A small CTC audio transcriber, trained from scratch.
Training: soap at rate 0.0038, 9100 steps, batches of 256.
Rows from block 4, named by matrix and row number. Rows with one number belong to one channel. Each number is 50 + 10 x the weight over its row's rms, rounded and kept within 0 to 99. All counts start at 0. After the name is the row's rms in percent of the matrix's.
# convs1: first pointwise conv (model.blocks.4.convs.1.weight, 432x288x1), inputs 192-287
# convs3: second pointwise conv (model.blocks.4.convs.3.weight, 432x432x1, transposed), outputs 174-260
convs1.290 091:59 37 59 39 56 72 45 60 60 32 33 45 58 48 58 57 64 61 53 47 51 39 63 63 38 39 49 71 34 43 54 40 60 54 46 58 75 36 46 39 63 40 36 53 54 53 50 38 51 58 40 50 67 57 66 51 50 41 27 45 20 35 53 49 41 49 44 64 47 50 46 59 39 49 48 45 55 61 37 54 50 58 42 57 45 47 64 59 48 59 42 61 60 49 45 28
convs3.290 089:40 50 45 42 47 44 43 53 45 42 57 55 41 40 43 57 56 28 75 55 52 59 67 58 42 17 41 60 66 49 43 45 43 56 43 48 38 37 53 57 52 57 49 28 39 47 47 53 42 53 69 51 57 58 52 72 49 66 40 55 37 32 44 56 65 47 43 47 55 41 36 36 39 32 55 54 58 66 48 64 60 54 50 40 56 39 46
convs1.291 099:42 52 51 57 45 51 43 43 51 49 37 52 56 53 58 50 67 48 35 42 58 41 65 53 53 52 41 49 42 57 56 44 58 58 52 39 32 55 56 76 55 42 37 37 43 72 48 52 48 54 42 43 50 39 54 48 35 52 45 47 60 45 39 34 52 50 55 47 37 59 68 48 43 37 53 40 35 45 46 58 43 43 39 55 46 50 48 23 37 58 33 52 27 49 69 31
convs3.291 100:58 34 35 56 46 42 68 47 50 53 52 55 46 42 49 44 41 38 68 46 40 51 43 51 49 28 45 47 62 37 59 58 56 51 45 61 51 58 39 32 41 37 65 56 34 37 53 60 55 41 45 37 67 38 46 50 58 38 52 43 57 50 53 49 45 53 46 51 33 37 66 50 53 52 47 59 35 65 56 40 50 42 43 62 38 57 51
convs1.292 101:65 50 49 44 59 41 50 56 63 59 51 47 64 36 46 47 63 42 50 53 56 39 47 55 61 51 58 48 46 37 43 54 67 48 47 38 39 41 71 47 50 56 64 61 64 49 52 38 49 72 41 56 60 30 30 41 33 52 61 56 55 67 47 45 63 49 56 47 55 49 49 52 41 62 47 65 59 46 53 46 51 25 49 63 48 73 55 43 66 56 46 45 58 45 56 50
convs3.292 103:53 52 47 55 49 56 49 66 42 42 51 47 60 39 50 57 40 46 46 58 33 43 56 55 60 54 34 47 47 49 78 44 45 54 39 54 35 48 50 57 28 35 55 42 45 41 49 32 37 35 34 35 32 33 39 39 48 50 52 65 61 53 47 64 54 46 67 50 54 50 40 77 57 55 53 48 53 49 61 49 51 66 59 42 44 54 49
convs1.293 101:62 42 64 30 56 68 50 36 49 62 55 26 65 49 49 55 58 51 60 60 55 55 56 50 64 53 39 66 39 57 49 38 69 44 54 49 50 28 51 44 43 44 41 53 43 44 44 70 57 51 54 41 61 58 41 49 44 43 33 60 54 33 42 56 45 48 43 57 47 47 42 53 60 57 45 41 52 65 55 40 45 29 46 46 60 55 65 39 58 52 53 44 55 44 58 64
convs3.293 104:59 33 66 45 52 50 50 32 45 42 64 53 47 46 64 60 56 50 62 57 53 52 54 45 44 54 67 32 53 54 41 63 35 33 67 55 64 58 59 60 71 50 53 61 43 60 50 36 73 37 63 59 51 69 36 60 52 50 46 52 54 39 46 55 44 56 39 51 48 57 56 52 52 57 53 48 56 52 52 37 57 46 60 28 55 54 47
convs1.294 100:53 61 42 51 33 41 36 57 45 55 38 70 42 41 58 46 56 50 52 39 38 45 49 45 34 49 56 47 47 47 51 37 50 42 49 60 55 47 56 32 40 50 29 44 55 44 28 44 59 54 74 50 61 62 38 46 54 44 48 72 50 24 47 62 57 41 55 39 52 44 37 46 59 45 45 45 47 36 66 40 66 41 50 62 54 60 53 52 44 34 47 36 40 62 58 58
convs3.294 105:56 40 47 68 51 36 42 66 50 46 70 37 51 51 29 55 27 38 37 55 32 68 32 35 62 43 68 60 50 58 56 51 37 64 38 60 38 61 58 46 43 34 45 55 53 48 54 58 35 52 52 70 55 51 46 52 36 56 51 44 64 63 50 48 36 41 44 52 39 37 58 48 43 65 54 54 55 42 60 54 54 39 52 46 47 52 42
convs1.295 097:33 48 58 62 78 36 40 47 47 62 62 64 48 42 42 50 44 50 58 53 46 55 66 47 46 45 54 49 49 60 58 65 57 37 51 46 43 51 65 37 60 29 49 61 57 56 70 57 62 55 63 64 48 38 44 51 66 43 49 45 46 37 46 63 40 40 38 45 62 62 53 65 54 57 60 55 47 38 59 57 55 39 45 35 54 61 48 54 77 33 42 45 51 54 47 25
convs3.295 102:58 41 34 56 62 50 34 42 40 65 60 56 54 37 38 70 46 47 58 63 53 55 67 68 45 67 36 58 41 51 46 39 50 41 65 49 55 41 35 45 51 70 49 62 44 62 47 38 32 61 63 64 37 68 54 47 50 53 38 49 28 52 59 65 38 57 65 47 55 50 42 56 53 58 45 42 59 53 41 54 46 48 44 56 63 49 45
convs1.296 100:39 51 39 37 49 52 49 49 30 45 55 60 58 40 52 57 49 64 63 71 71 52 46 53 34 43 60 50 57 54 47 58 50 58 46 51 44 49 67 80 57 47 51 43 48 46 46 53 56 25 51 33 53 48 53 42 49 53 53 63 55 44 52 63 63 54 44 46 51 80 48 60 50 40 67 32 45 47 62 49 41 49 37 36 54 44 57 76 57 62 51 63 47 63 47 50
convs3.296 103:62 56 46 55 51 50 61 48 48 53 54 35 50 46 37 47 49 66 45 57 40 44 47 51 54 44 62 36 49 67 55 60 49 44 39 48 57 47 40 52 60 60 43 47 42 70 40 56 35 57 58 35 45 35 26 62 58 61 69 52 51 48 50 62 46 42 42 44 57 47 45 59 43 60 53 38 41 45 50 53 50 54 67 55 46 58 58
convs1.297 101:37 43 45 61 42 47 31 34 43 47 40 63 54 33 41 51 39 58 50 36 45 61 41 46 57 58 32 58 54 38 51 63 33 45 56 76 31 56 60 45 47 52 43 56 46 57 51 48 47 38 42 72 55 50 60 53 72 54 48 48 46 54 52 44 71 39 51 45 61 39 54 43 38 48 42 56 58 57 47 60 44 48 41 51 53 53 63 65 46 33 47 62 62 41 54 48
convs3.297 101:40 55 45 57 56 63 50 44 63 43 47 67 48 59 54 46 64 45 63 54 49 60 44 49 53 50 57 51 36 35 49 58 52 49 36 51 42 51 66 61 52 53 59 43 55 52 46 42 56 51 36 46 47 52 47 56 35 47 36 48 60 57 37 31 39 46 51 51 73 41 36 59 57 64 53 40 52 61 40 50 75 35 62 53 57 59 56
convs1.298 102:56 52 54 55 44 50 59 44 50 57 58 46 52 29 56 53 52 52 67 68 62 51 58 42 52 44 47 61 55 43 48 65 45 28 48 38 44 57 43 39 43 45 44 55 36 39 42 58 31 44 44 69 47 66 50 35 46 54 44 26 52 55 52 41 47 48 43 52 52 58 44 56 54 46 56 50 61 56 63 55 66 47 41 55 63 58 46 60 64 47 43 55 50 48 47 39
convs3.298 100:45 55 38 32 59 38 47 52 63 50 46 55 64 35 33 52 59 49 40 54 52 25 62 34 45 52 55 38 61 37 30 31 65 44 47 51 40 61 38 36 25 54 46 75 50 48 43 52 47 48 48 42 48 53 47 45 37 72 61 56 59 49 53 37 56 50 28 58 51 50 36 32 46 49 27 35 59 49 41 65 49 50 41 51 46 64 40
convs1.299 097:62 61 62 53 40 32 61 56 63 57 51 64 37 63 47 67 39 44 73 32 57 45 52 64 56 35 44 52 60 67 43 57 51 53 60 45 57 59 45 56 61 48 44 56 53 60 40 49 56 64 64 74 51 59 52 47 74 45 58 60 35 37 52 27 37 55 47 48 50 38 37 52 50 69 63 53 56 55 65 39 53 28 51 50 44 67 43 40 67 47 63 34 48 31 42 67
convs3.299 101:52 50 23 41 65 46 60 59 42 50 38 51 45 64 30 54 61 47 38 44 59 39 63 45 46 33 38 49 51 45 58 50 45 33 35 45 65 53 59 50 31 63 60 51 48 47 34 53 51 51 56 46 62 34 37 54 44 29 36 50 42 69 39 55 45 33 45 49 52 49 43 53 46 45 54 45 38 47 55 44 41 72 43 49 62 51 36
convs1.300 104:51 42 47 46 51 55 38 61 50 42 52 33 51 71 50 53 51 39 53 43 79 51 55 54 55 67 49 47 35 51 39 62 60 61 54 48 34 49 42 48 51 54 45 46 37 46 32 45 45 53 54 28 42 54 58 49 48 60 48 60 65 41 60 34 45 40 43 59 56 60 54 43 56 57 58 53 52 32 65 52 32 51 47 67 43 49 63 49 44 46 62 53 59 40 55 34
convs3.300 101:59 36 35 41 46 44 27 29 46 37 34 42 58 45 38 53 64 58 53 49 75 52 48 27 58 63 34 47 76 41 47 42 58 55 62 50 50 52 58 39 43 47 53 34 66 48 56 60 59 48 53 58 55 49 40 51 41 41 64 58 51 60 60 58 60 60 40 55 53 52 59 58 30 45 42 53 45 58 52 26 48 61 51 64 55 36 47
convs1.301 098:46 38 48 48 48 55 52 50 31 35 46 61 45 56 42 60 32 67 41 35 68 43 48 45 54 61 56 37 51 55 68 44 63 62 67 46 43 62 46 49 55 35 47 59 40 61 49 44 48 49 53 48 50 53 54 48 36 51 36 43 44 57 42 52 30 68 47 54 44 45 47 66 24 48 40 65 57 55 32 60 57 46 51 48 49 67 48 55 54 52 40 37 70 44 71 48
convs3.301 102:42 61 48 41 58 32 56 47 57 71 55 47 43 41 66 60 63 68 53 50 45 60 45 54 35 35 37 37 60 36 30 43 62 53 66 44 27 52 49 59 50 49 46 57 54 39 61 40 40 53 49 34 48 41 62 35 55 32 49 62 45 50 62 59 50 50 32 51 40 60 46 54 78 72 46 56 66 46 53 50 55 59 42 44 55 46 43
convs1.302 106:40 54 39 46 52 55 43 69 53 55 52 70 64 34 39 59 34 49 66 38 39 47 41 50 56 49 63 42 46 50 59 39 50 42 50 46 39 45 54 62 47 53 46 48 39 54 47 23 65 56 56 64 50 54 51 59 62 53 53 61 70 46 58 58 41 56 59 46 47 50 48 61 55 47 44 44 56 59 54 58 41 43 47 50 92 44 46 51 48 50 51 33 40 57 42 45
convs3.302 105:52 56 46 50 53 47 55 51 67 71 44 56 44 69 50 57 46 60 45 37 66 42 59 58 49 38 50 59 53 57 46 60 36 57 53 57 58 59 39 64 56 39 44 65 58 39 51 47 44 48 54 60 50 23 63 44 46 59 52 36 41 61 52 47 63 28 56 54 41 46 50 60 37 52 58 41 54 43 70 60 33 48 39 54 53 50 48
convs1.303 100:50 58 31 55 39 45 44 44 48 59 61 43 35 71 61 59 51 59 37 52 44 48 47 51 71 39 59 64 54 53 64 55 63 56 55 52 45 36 57 62 47 46 55 49 43 47 43 52 52 38 54 57 40 50 53 70 54 68 44 49 51 53 52 39 36 45 45 28 47 58 50 50 41 39 39 55 29 46 60 66 48 53 33 53 48 41 65 61 48 36 52 63 40 31 50 56
convs3.303 098:45 48 38 69 56 44 52 49 47 60 37 44 61 44 56 52 49 49 62 34 43 46 41 45 55 44 47 57 38 58 56 59 49 72 44 57 46 45 42 65 47 71 58 29 57 54 57 58 45 57 38 64 58 67 64 42 44 34 64 48 36 54 54 66 61 47 47 51 56 59 48 26 37 49 54 41 59 47 61 37 58 39 57 41 61 46 37
convs1.304 102:44 50 43 37 50 49 38 50 47 55 57 62 51 48 46 47 61 56 46 53 55 44 46 55 51 42 34 41 48 39 47 42 77 30 43 54 48 44 52 44 56 61 58 47 64 54 56 49 38 44 65 52 48 56 33 55 60 52 61 47 46 76 58 25 53 50 36 59 50 39 53 48 59 54 61 42 36 54 54 62 52 51 59 54 51 48 58 43 41 46 44 46 46 22 46 48
convs3.304 104:39 62 43 50 40 44 48 63 57 40 42 53 52 40 56 44 41 41 64 62 75 53 44 51 50 51 43 45 42 45 49 71 59 70 38 55 56 52 55 42 35 46 50 32 49 71 62 53 45 51 48 35 35 84 50 71 52 33 52 55 50 56 51 60 65 51 59 60 34 52 48 47 60 41 48 47 49 47 61 53 37 49 49 59 37 51 43
convs1.305 100:38 48 58 43 46 58 44 44 49 57 53 57 50 53 48 61 54 65 43 53 42 53 52 46 57 56 35 57 42 70 59 40 42 73 51 73 37 56 60 38 66 64 48 45 35 50 40 57 61 51 50 52 43 53 74 50 53 56 42 59 58 53 49 28 62 48 45 21 55 44 55 45 59 55 61 61 45 55 29 49 48 52 41 33 65 45 50 46 44 45 46 54 63 61 68 37
convs3.305 096:52 57 50 46 53 55 37 54 64 45 51 55 31 49 44 59 50 43 63 67 39 44 61 31 58 48 50 51 43 49 42 59 39 46 49 37 56 48 49 52 65 39 47 43 56 48 50 30 46 37 63 64 51 38 42 51 44 38 50 50 53 46 41 61 48 34 54 53 48 52 55 47 45 58 57 48 44 52 58 44 62 66 50 48 58 35 43
convs1.306 100:42 57 42 53 57 54 44 58 46 34 60 63 45 51 41 66 61 67 39 73 45 61 54 63 44 52 54 54 46 54 52 40 60 47 40 51 53 44 44 39 49 46 46 51 55 57 56 48 60 39 63 44 57 58 50 57 50 45 46 50 50 29 29 57 60 48 39 58 47 53 52 73 59 37 61 46 51 73 81 40 69 56 30 46 63 55 49 38 56 54 49 38 47 59 39 42
convs3.306 101:50 39 28 44 53 55 71 49 53 42 49 56 44 56 50 38 39 51 50 33 55 49 44 57 49 48 71 43 48 61 42 47 35 46 49 43 55 42 58 36 37 53 51 59 58 47 53 31 53 55 52 60 41 45 51 46 63 50 34 35 52 61 47 38 59 55 41 54 49 58 43 41 58 41 57 65 40 56 56 54 46 30 41 59 38 56 39
convs1.307 099:41 55 41 37 51 50 51 58 44 53 36 57 44 39 55 40 57 40 64 57 52 56 48 54 60 62 53 54 65 45 42 58 55 32 51 47 32 55 52 50 47 61 48 39 59 41 58 59 53 61 58 46 36 53 40 42 70 53 44 65 61 41 42 61 35 47 46 51 45 41 44 45 59 45 46 42 56 60 45 50 59 37 62 54 32 55 48 40 44 45 61 54 38 35 51 47
convs3.307 099:49 64 39 41 54 52 60 37 41 62 59 38 44 55 60 60 54 56 52 64 68 57 59 38 43 55 55 49 58 47 55 53 48 47 36 53 72 39 50 43 34 68 47 60 61 52 56 43 58 39 49 44 32 82 41 43 62 55 54 46 57 50 43 63 62 47 39 44 34 54 49 47 47 62 70 63 57 67 50 67 48 45 57 66 53 41 55
convs1.308 100:63 32 38 29 51 60 51 50 44 51 53 48 58 46 52 53 65 40 58 59 59 43 48 43 51 44 65 49 31 43 43 31 36 57 46 60 48 52 68 57 61 58 51 48 70 52 56 68 57 47 49 41 35 46 47 56 43 46 50 44 38 34 44 41 49 58 37 58 64 54 42 59 52 42 62 42 53 58 45 59 40 47 41 45 55 49 41 58 42 50 43 65 47 39 50 44
convs3.308 097:53 43 39 57 44 55 55 37 49 42 48 46 50 65 55 57 53 58 48 37 28 50 54 38 29 51 53 59 51 50 35 40 40 36 38 60 47 44 34 74 37 50 59 46 44 38 56 35 50 52 36 73 41 34 49 51 38 36 50 29 54 55 51 41 40 43 51 39 47 71 32 53 34 33 40 43 39 57 52 52 52 49 49 57 58 55 74
convs1.309 097:46 29 42 55 39 39 50 65 55 52 65 56 57 65 52 53 52 38 27 60 42 67 50 31 60 52 67 52 55 48 43 57 50 31 46 41 43 30 45 46 50 42 53 53 38 53 36 65 51 52 77 55 49 28 38 51 57 48 56 37 62 43 51 48 40 57 43 51 41 48 77 64 41 50 53 59 49 41 53 50 43 67 35 34 62 48 56 59 33 43 41 56 29 50 40 42
convs3.309 106:49 59 40 77 31 40 59 29 59 43 58 39 35 48 47 52 43 63 55 56 51 50 53 60 49 47 57 58 48 56 46 48 66 58 35 49 41 45 58 32 54 57 46 57 38 36 49 52 39 59 37 56 52 53 48 45 46 67 61 59 43 48 53 59 41 58 41 49 58 42 33 49 33 63 29 53 51 39 59 58 71 73 51 56 42 40 68
convs1.310 098:46 32 71 57 62 52 52 52 40 67 54 58 57 56 51 30 53 52 48 57 57 47 51 58 43 62 45 50 53 39 58 68 47 41 39 60 53 42 33 53 39 61 60 50 53 50 52 52 43 51 49 71 39 58 47 42 44 62 48 48 40 55 49 54 66 34 60 37 48 52 54 60 64 58 65 60 42 59 52 57 66 44 38 55 44 57 56 59 49 62 53 50 39 53 48 56
convs3.310 097:32 38 52 55 47 42 65 51 69 59 55 45 48 52 39 56 61 50 57 55 48 49 42 60 53 43 23 53 35 46 19 51 75 42 58 56 40 48 43 32 74 46 59 53 60 54 41 30 49 53 49 40 56 60 46 33 46 43 46 44 59 39 61 56 61 50 56 56 53 61 45 45 48 42 56 38 42 36 46 54 25 43 42 45 58 49 45
convs1.311 099:64 44 57 44 46 51 55 42 62 67 48 34 50 40 36 54 58 42 53 52 49 52 54 69 46 25 56 48 48 30 38 67 41 36 43 33 61 28 38 61 61 42 31 41 53 49 42 61 58 44 40 56 41 67 34 52 41 55 49 61 52 59 60 43 42 54 39 63 57 65 37 51 42 64 44 50 60 49 35 58 67 69 48 37 48 51 53 56 53 51 74 53 35 23 50 63
convs3.311 098:56 49 40 59 63 40 65 50 49 61 56 54 67 62 40 48 50 71 35 66 51 57 37 35 68 37 47 48 63 58 34 68 64 34 58 60 52 39 40 47 52 49 61 59 68 44 36 74 49 58 50 50 52 46 42 64 61 51 49 49 55 54 54 46 46 51 57 43 65 58 60 30 36 48 40 54 53 37 65 58 73 44 70 51 27 55 43
convs1.312 101:48 47 44 56 51 66 56 54 45 62 37 63 49 43 48 52 68 59 54 53 43 47 28 47 50 59 49 42 47 63 40 54 58 49 46 47 55 49 41 41 50 33 38 54 54 50 46 53 46 48 45 53 80 47 55 38 52 39 35 31 43 57 37 61 49 56 55 70 35 57 25 52 32 43 46 42 31 56 55 28 57 40 48 50 47 67 53 59 46 51 63 41 55 55 48 59
convs3.312 096:42 60 41 47 44 46 72 53 50 60 64 50 66 41 60 53 63 55 73 70 59 54 64 45 53 42 61 57 73 51 60 45 33 56 37 50 57 50 60 47 62 33 28 70 51 62 38 58 46 54 50 42 42 54 55 56 76 38 46 51 46 68 35 31 45 56 59 45 47 57 34 52 58 52 71 38 52 44 57 46 58 52 64 61 60 56 51
convs1.313 101:45 53 59 49 47 44 44 35 64 48 61 62 49 56 52 57 46 62 46 47 25 68 47 52 53 48 37 54 62 49 40 41 47 58 52 64 47 46 63 48 70 54 46 60 45 51 55 43 40 59 52 67 35 46 54 43 40 36 50 69 47 55 29 57 51 45 46 52 68 69 47 49 52 48 46 73 57 42 55 42 26 62 44 53 43 57 43 33 51 40 47 57 50 51 45 51
convs3.313 100:51 37 48 62 51 45 54 54 69 31 49 61 51 44 52 40 30 58 49 48 45 45 39 53 43 48 54 57 50 45 33 54 52 60 45 42 66 40 46 42 53 43 75 61 40 48 34 67 51 57 37 56 52 47 46 57 34 60 49 42 34 50 55 54 49 47 58 61 61 63 50 44 61 48 59 48 51 34 55 41 67 54 38 36 48 30 56
convs1.314 103:60 55 29 60 39 59 43 37 50 49 43 47 59 69 55 38 38 44 67 36 39 43 55 80 57 48 47 40 44 51 40 63 54 30 50 29 36 60 51 55 48 46 46 54 57 53 46 42 72 61 48 41 57 62 69 55 37 45 34 45 43 62 46 43 50 67 24 39 40 48 36 52 38 56 44 57 36 49 57 65 64 45 49 52 43 68 52 55 41 56 69 32 55 42 55 57
convs3.314 102:57 42 38 37 60 49 50 60 53 63 41 48 43 49 43 51 55 54 41 70 47 57 36 53 35 50 47 52 54 58 51 49 41 37 55 30 60 57 40 38 45 54 65 56 47 33 48 59 45 26 39 52 45 52 51 53 51 45 64 40 45 36 52 46 53 46 84 43 46 71 36 59 49 53 69 43 47 35 49 45 58 51 38 39 55 49 51
convs1.315 103:48 35 56 62 31 52 55 51 43 49 58 47 46 48 59 56 48 43 56 58 39 48 57 51 36 51 60 65 35 39 39 47 59 55 70 55 58 61 50 54 52 38 49 45 38 40 44 53 56 45 38 57 52 43 45 45 55 49 44 67 40 66 50 57 34 61 50 41 61 45 46 49 64 51 60 52 61 49 46 31 46 49 52 57 55 39 47 59 51 50 46 61 48 43 73 45
convs3.315 101:43 54 38 47 48 56 48 53 29 43 47 25 61 39 60 46 35 62 45 41 56 43 38 65 43 63 48 50 55 48 54 46 45 49 38 60 45 52 44 57 36 36 60 55 31 20 59 38 54 40 41 65 42 53 29 51 55 38 39 42 61 42 54 46 41 47 52 50 57 49 46 49 47 60 47 45 51 38 57 47 26 51 67 50 56 53 61
convs1.316 103:62 76 53 39 57 56 55 54 44 39 49 49 51 39 47 55 41 51 41 64 48 43 65 49 50 40 30 25 45 61 71 54 57 37 58 61 59 48 55 42 37 37 58 41 57 58 40 41 55 38 58 50 53 52 63 44 62 46 45 39 34 59 48 53 45 39 46 57 52 61 35 39 67 47 35 65 43 58 49 35 51 38 38 39 52 45 61 34 51 47 54 55 56 56 52 59
convs3.316 105:46 40 54 37 55 42 46 59 32 47 44 50 59 53 38 60 43 34 48 44 47 66 42 42 32 44 46 51 60 46 54 62 50 43 47 36 59 46 39 51 40 43 45 63 53 40 48 53 69 40 44 36 42 64 61 65 57 73 59 55 42 57 32 51 48 60 25 56 42 53 75 73 65 43 63 40 41 45 39 39 44 51 29 59 53 40 52
convs1.317 103:47 34 40 53 40 48 20 61 39 71 66 68 66 55 48 48 58 44 40 47 40 40 55 48 75 45 70 50 59 51 59 52 37 51 57 45 64 40 38 53 68 54 60 59 62 44 57 55 48 66 65 39 57 60 50 50 52 59 84 46 43 41 31 66 72 38 54 63 55 39 61 37 51 58 44 33 25 65 40 45 34 49 50 47 35 60 42 60 64 53 59 48 48 40 59 51
convs3.317 103:44 54 33 55 72 42 62 62 29 54 47 44 55 57 37 40 58 64 50 50 50 44 42 45 41 60 61 62 40 52 49 62 41 31 38 68 51 48 34 34 31 48 35 39 37 58 51 64 72 44 61 57 44 46 39 49 52 59 44 71 45 31 37 52 55 42 45 29 44 32 39 42 55 49 55 66 42 45 39 45 44 53 42 60 50 51 43
convs1.318 096:58 55 50 56 50 48 53 42 66 58 39 62 58 63 47 56 50 53 38 66 56 48 58 40 43 69 57 53 52 60 59 37 76 52 58 47 48 34 44 59 62 45 57 43 35 43 67 53 38 41 48 71 43 47 40 39 36 43 58 38 59 35 46 58 46 49 43 28 42 44 64 59 55 60 59 57 37 29 55 50 49 66 49 34 50 51 50 22 48 63 52 48 30 60 47 33
convs3.318 102:64 54 47 64 58 61 52 49 39 40 69 57 40 69 40 45 47 45 33 39 47 45 43 62 41 45 54 62 51 44 42 59 44 62 72 74 48 61 66 46 54 49 52 55 59 34 67 40 46 47 50 47 30 61 51 55 44 54 47 40 67 64 48 47 56 71 56 47 41 56 47 38 42 58 40 52 60 60 47 49 58 45 64 45 54 51 40
convs1.319 103:62 41 55 40 51 46 46 35 55 55 41 30 45 53 51 41 45 68 45 48 62 59 23 60 61 42 40 61 38 43 59 62 36 55 41 56 26 47 54 59 46 54 52 42 39 40 47 33 40 53 47 41 44 40 47 41 43 61 48 55 41 51 55 40 51 52 56 56 52 63 52 54 49 36 51 59 46 30 31 48 70 57 55 51 24 52 71 54 40 35 55 51 52 36 44 54
convs3.319 102:43 53 53 31 57 60 50 51 43 58 40 46 44 45 38 50 31 39 38 54 44 59 47 71 71 44 51 49 61 45 47 43 61 52 59 58 49 41 51 37 41 45 47 51 47 45 51 42 59 46 37 51 65 54 31 52 32 56 38 51 47 29 65 23 37 51 35 39 64 37 53 57 36 49 55 54 36 48 62 49 56 46 43 45 51 62 61
convs1.320 099:52 39 50 43 65 37 40 45 68 40 40 52 52 71 42 66 57 51 66 42 51 57 61 53 47 52 38 46 39 39 52 41 67 33 59 54 58 45 48 42 57 41 40 42 46 69 58 38 68 62 51 62 66 33 38 59 62 35 54 63 63 46 51 55 62 54 28 24 68 50 38 41 49 38 46 60 50 59 52 50 52 41 65 46 52 55 71 44 51 43 41 61 66 65 53 52
convs3.320 108:34 54 50 55 64 59 44 51 50 46 62 39 37 57 45 51 47 51 45 51 39 53 66 70 44 34 53 50 48 64 52 63 49 60 58 43 31 51 47 32 34 54 53 63 47 67 53 53 51 45 52 66 46 60 56 36 40 57 63 68 52 45 47 48 63 52 44 48 62 25 41 57 58 55 46 49 45 31 57 57 48 57 52 51 44 33 47
convs1.321 103:56 53 50 68 61 54 44 54 45 67 53 53 45 47 66 54 47 52 47 52 39 45 41 51 52 76 58 54 53 67 50 49 37 50 32 58 39 56 56 58 59 44 36 52 45 47 29 60 42 52 49 64 54 43 33 52 39 41 28 46 36 47 50 62 49 50 52 63 49 77 53 50 45 41 51 51 67 53 33 62 50 44 62 39 45 59 67 44 40 45 47 61 40 41 57 52
convs3.321 102:58 42 33 51 59 43 59 40 54 55 63 61 46 63 43 41 65 40 63 45 28 55 35 51 54 44 50 49 61 63 48 51 64 60 47 35 43 56 54 58 49 42 63 50 45 59 45 48 55 45 48 42 55 54 56 52 41 57 54 54 43 43 65 53 49 40 30 50 58 52 26 53 50 65 41 46 62 49 61 64 29 37 49 79 46 38 41
convs1.322 099:45 47 42 57 53 46 53 56 59 48 46 81 49 48 53 55 49 59 47 42 46 71 53 51 60 68 53 56 44 51 41 58 63 62 54 53 43 40 58 48 47 53 35 52 43 50 47 52 46 50 64 48 32 48 57 52 46 50 56 49 34 59 57 63 46 58 51 52 55 60 61 47 38 61 38 51 56 58 57 69 33 55 62 61 51 29 39 41 44 42 53 54 65 50 43 59
convs3.322 104:45 48 48 54 42 47 60 56 42 61 27 60 45 52 50 36 52 66 55 34 39 57 47 53 25 46 33 48 43 62 49 47 53 38 38 46 48 47 42 67 55 43 59 50 46 62 52 60 50 46 45 43 46 64 68 56 45 53 45 59 32 48 57 60 43 51 45 50 55 39 54 39 39 56 34 54 47 54 56 55 18 42 38 69 62 46 54
convs1.323 101:55 37 28 55 52 49 55 47 48 51 50 59 51 45 58 48 41 42 44 51 28 33 44 49 59 46 53 52 55 63 57 72 47 25 49 42 56 64 59 31 45 41 44 50 47 37 48 55 43 45 54 55 63 72 57 38 60 49 38 39 53 52 53 56 59 27 46 62 59 47 49 40 51 47 64 48 46 63 55 58 64 44 53 48 38 59 37 45 67 44 57 39 40 41 49 61
convs3.323 094:52 67 40 46 49 36 39 48 58 42 62 57 42 45 61 55 55 41 41 56 46 57 64 56 43 68 68 44 64 47 47 39 63 53 43 67 48 65 40 61 62 42 53 40 44 42 51 51 59 54 58 49 72 61 48 61 47 43 61 36 64 46 57 37 50 48 52 41 53 19 48 55 40 46 57 49 64 46 42 70 50 53 61 68 58 57 56
convs1.324 101:64 51 35 54 44 64 43 39 54 46 56 40 49 46 50 53 66 32 24 57 55 42 41 36 30 40 31 53 68 48 56 59 45 53 51 60 51 36 75 61 43 60 62 54 50 57 29 58 46 36 41 42 49 50 44 60 25 43 53 30 60 37 35 54 50 50 43 56 77 31 64 57 50 49 55 35 57 61 60 43 40 40 63 75 44 56 36 47 59 47 67 57 36 44 53 58
convs3.324 099:51 43 47 48 39 55 46 69 67 47 62 55 61 47 36 54 45 59 59 39 61 46 42 50 24 42 40 59 70 50 52 60 48 37 41 63 69 53 34 52 64 29 54 45 52 83 51 60 53 50 46 57 51 40 69 52 41 59 60 57 49 55 51 46 52 26 50 52 39 56 62 61 32 47 48 57 46 34 48 52 59 47 40 58 44 47 40
convs1.325 098:40 43 73 35 62 59 67 43 47 55 34 61 52 47 46 52 58 59 50 54 34 43 24 45 41 44 61 59 33 31 59 60 57 52 53 52 51 50 55 58 33 67 48 42 59 56 44 52 47 26 61 36 40 46 28 54 53 39 54 55 49 50 41 26 55 44 53 56 56 48 38 57 56 42 50 37 27 46 44 66 53 54 35 34 64 35 47 64 49 49 43 73 31 50 43 53
convs3.325 096:51 60 45 55 59 51 39 55 43 31 56 57 56 35 69 45 50 55 53 52 48 57 62 58 57 49 43 60 51 42 52 64 53 31 28 58 43 44 43 58 55 40 53 45 39 63 41 38 26 46 59 55 59 58 46 61 62 37 58 60 44 43 60 56 41 39 54 27 50 57 45 36 51 52 37 54 47 53 51 52 52 52 39 74 52 32 34
convs1.326 102:41 48 49 46 69 50 47 67 61 61 34 38 53 50 51 47 48 45 44 57 70 48 28 35 51 26 39 40 63 51 46 28 46 59 41 52 48 26 45 56 58 26 53 61 52 51 36 33 50 27 36 60 60 42 44 62 48 51 44 59 42 51 58 39 55 42 48 41 40 45 47 52 55 40 49 56 39 56 33 56 53 52 40 33 49 31 38 47 51 50 51 45 48 50 44 56
convs3.326 101:59 53 43 56 69 52 47 50 44 58 36 46 36 58 60 68 52 39 56 34 56 35 46 52 48 46 50 59 62 62 61 51 49 35 56 44 33 63 52 34 53 48 58 66 39 51 56 59 45 67 58 28 45 52 38 63 63 63 41 34 38 55 44 40 40 46 51 45 33 64 48 60 46 71 62 35 34 68 48 51 74 56 34 75 61 48 36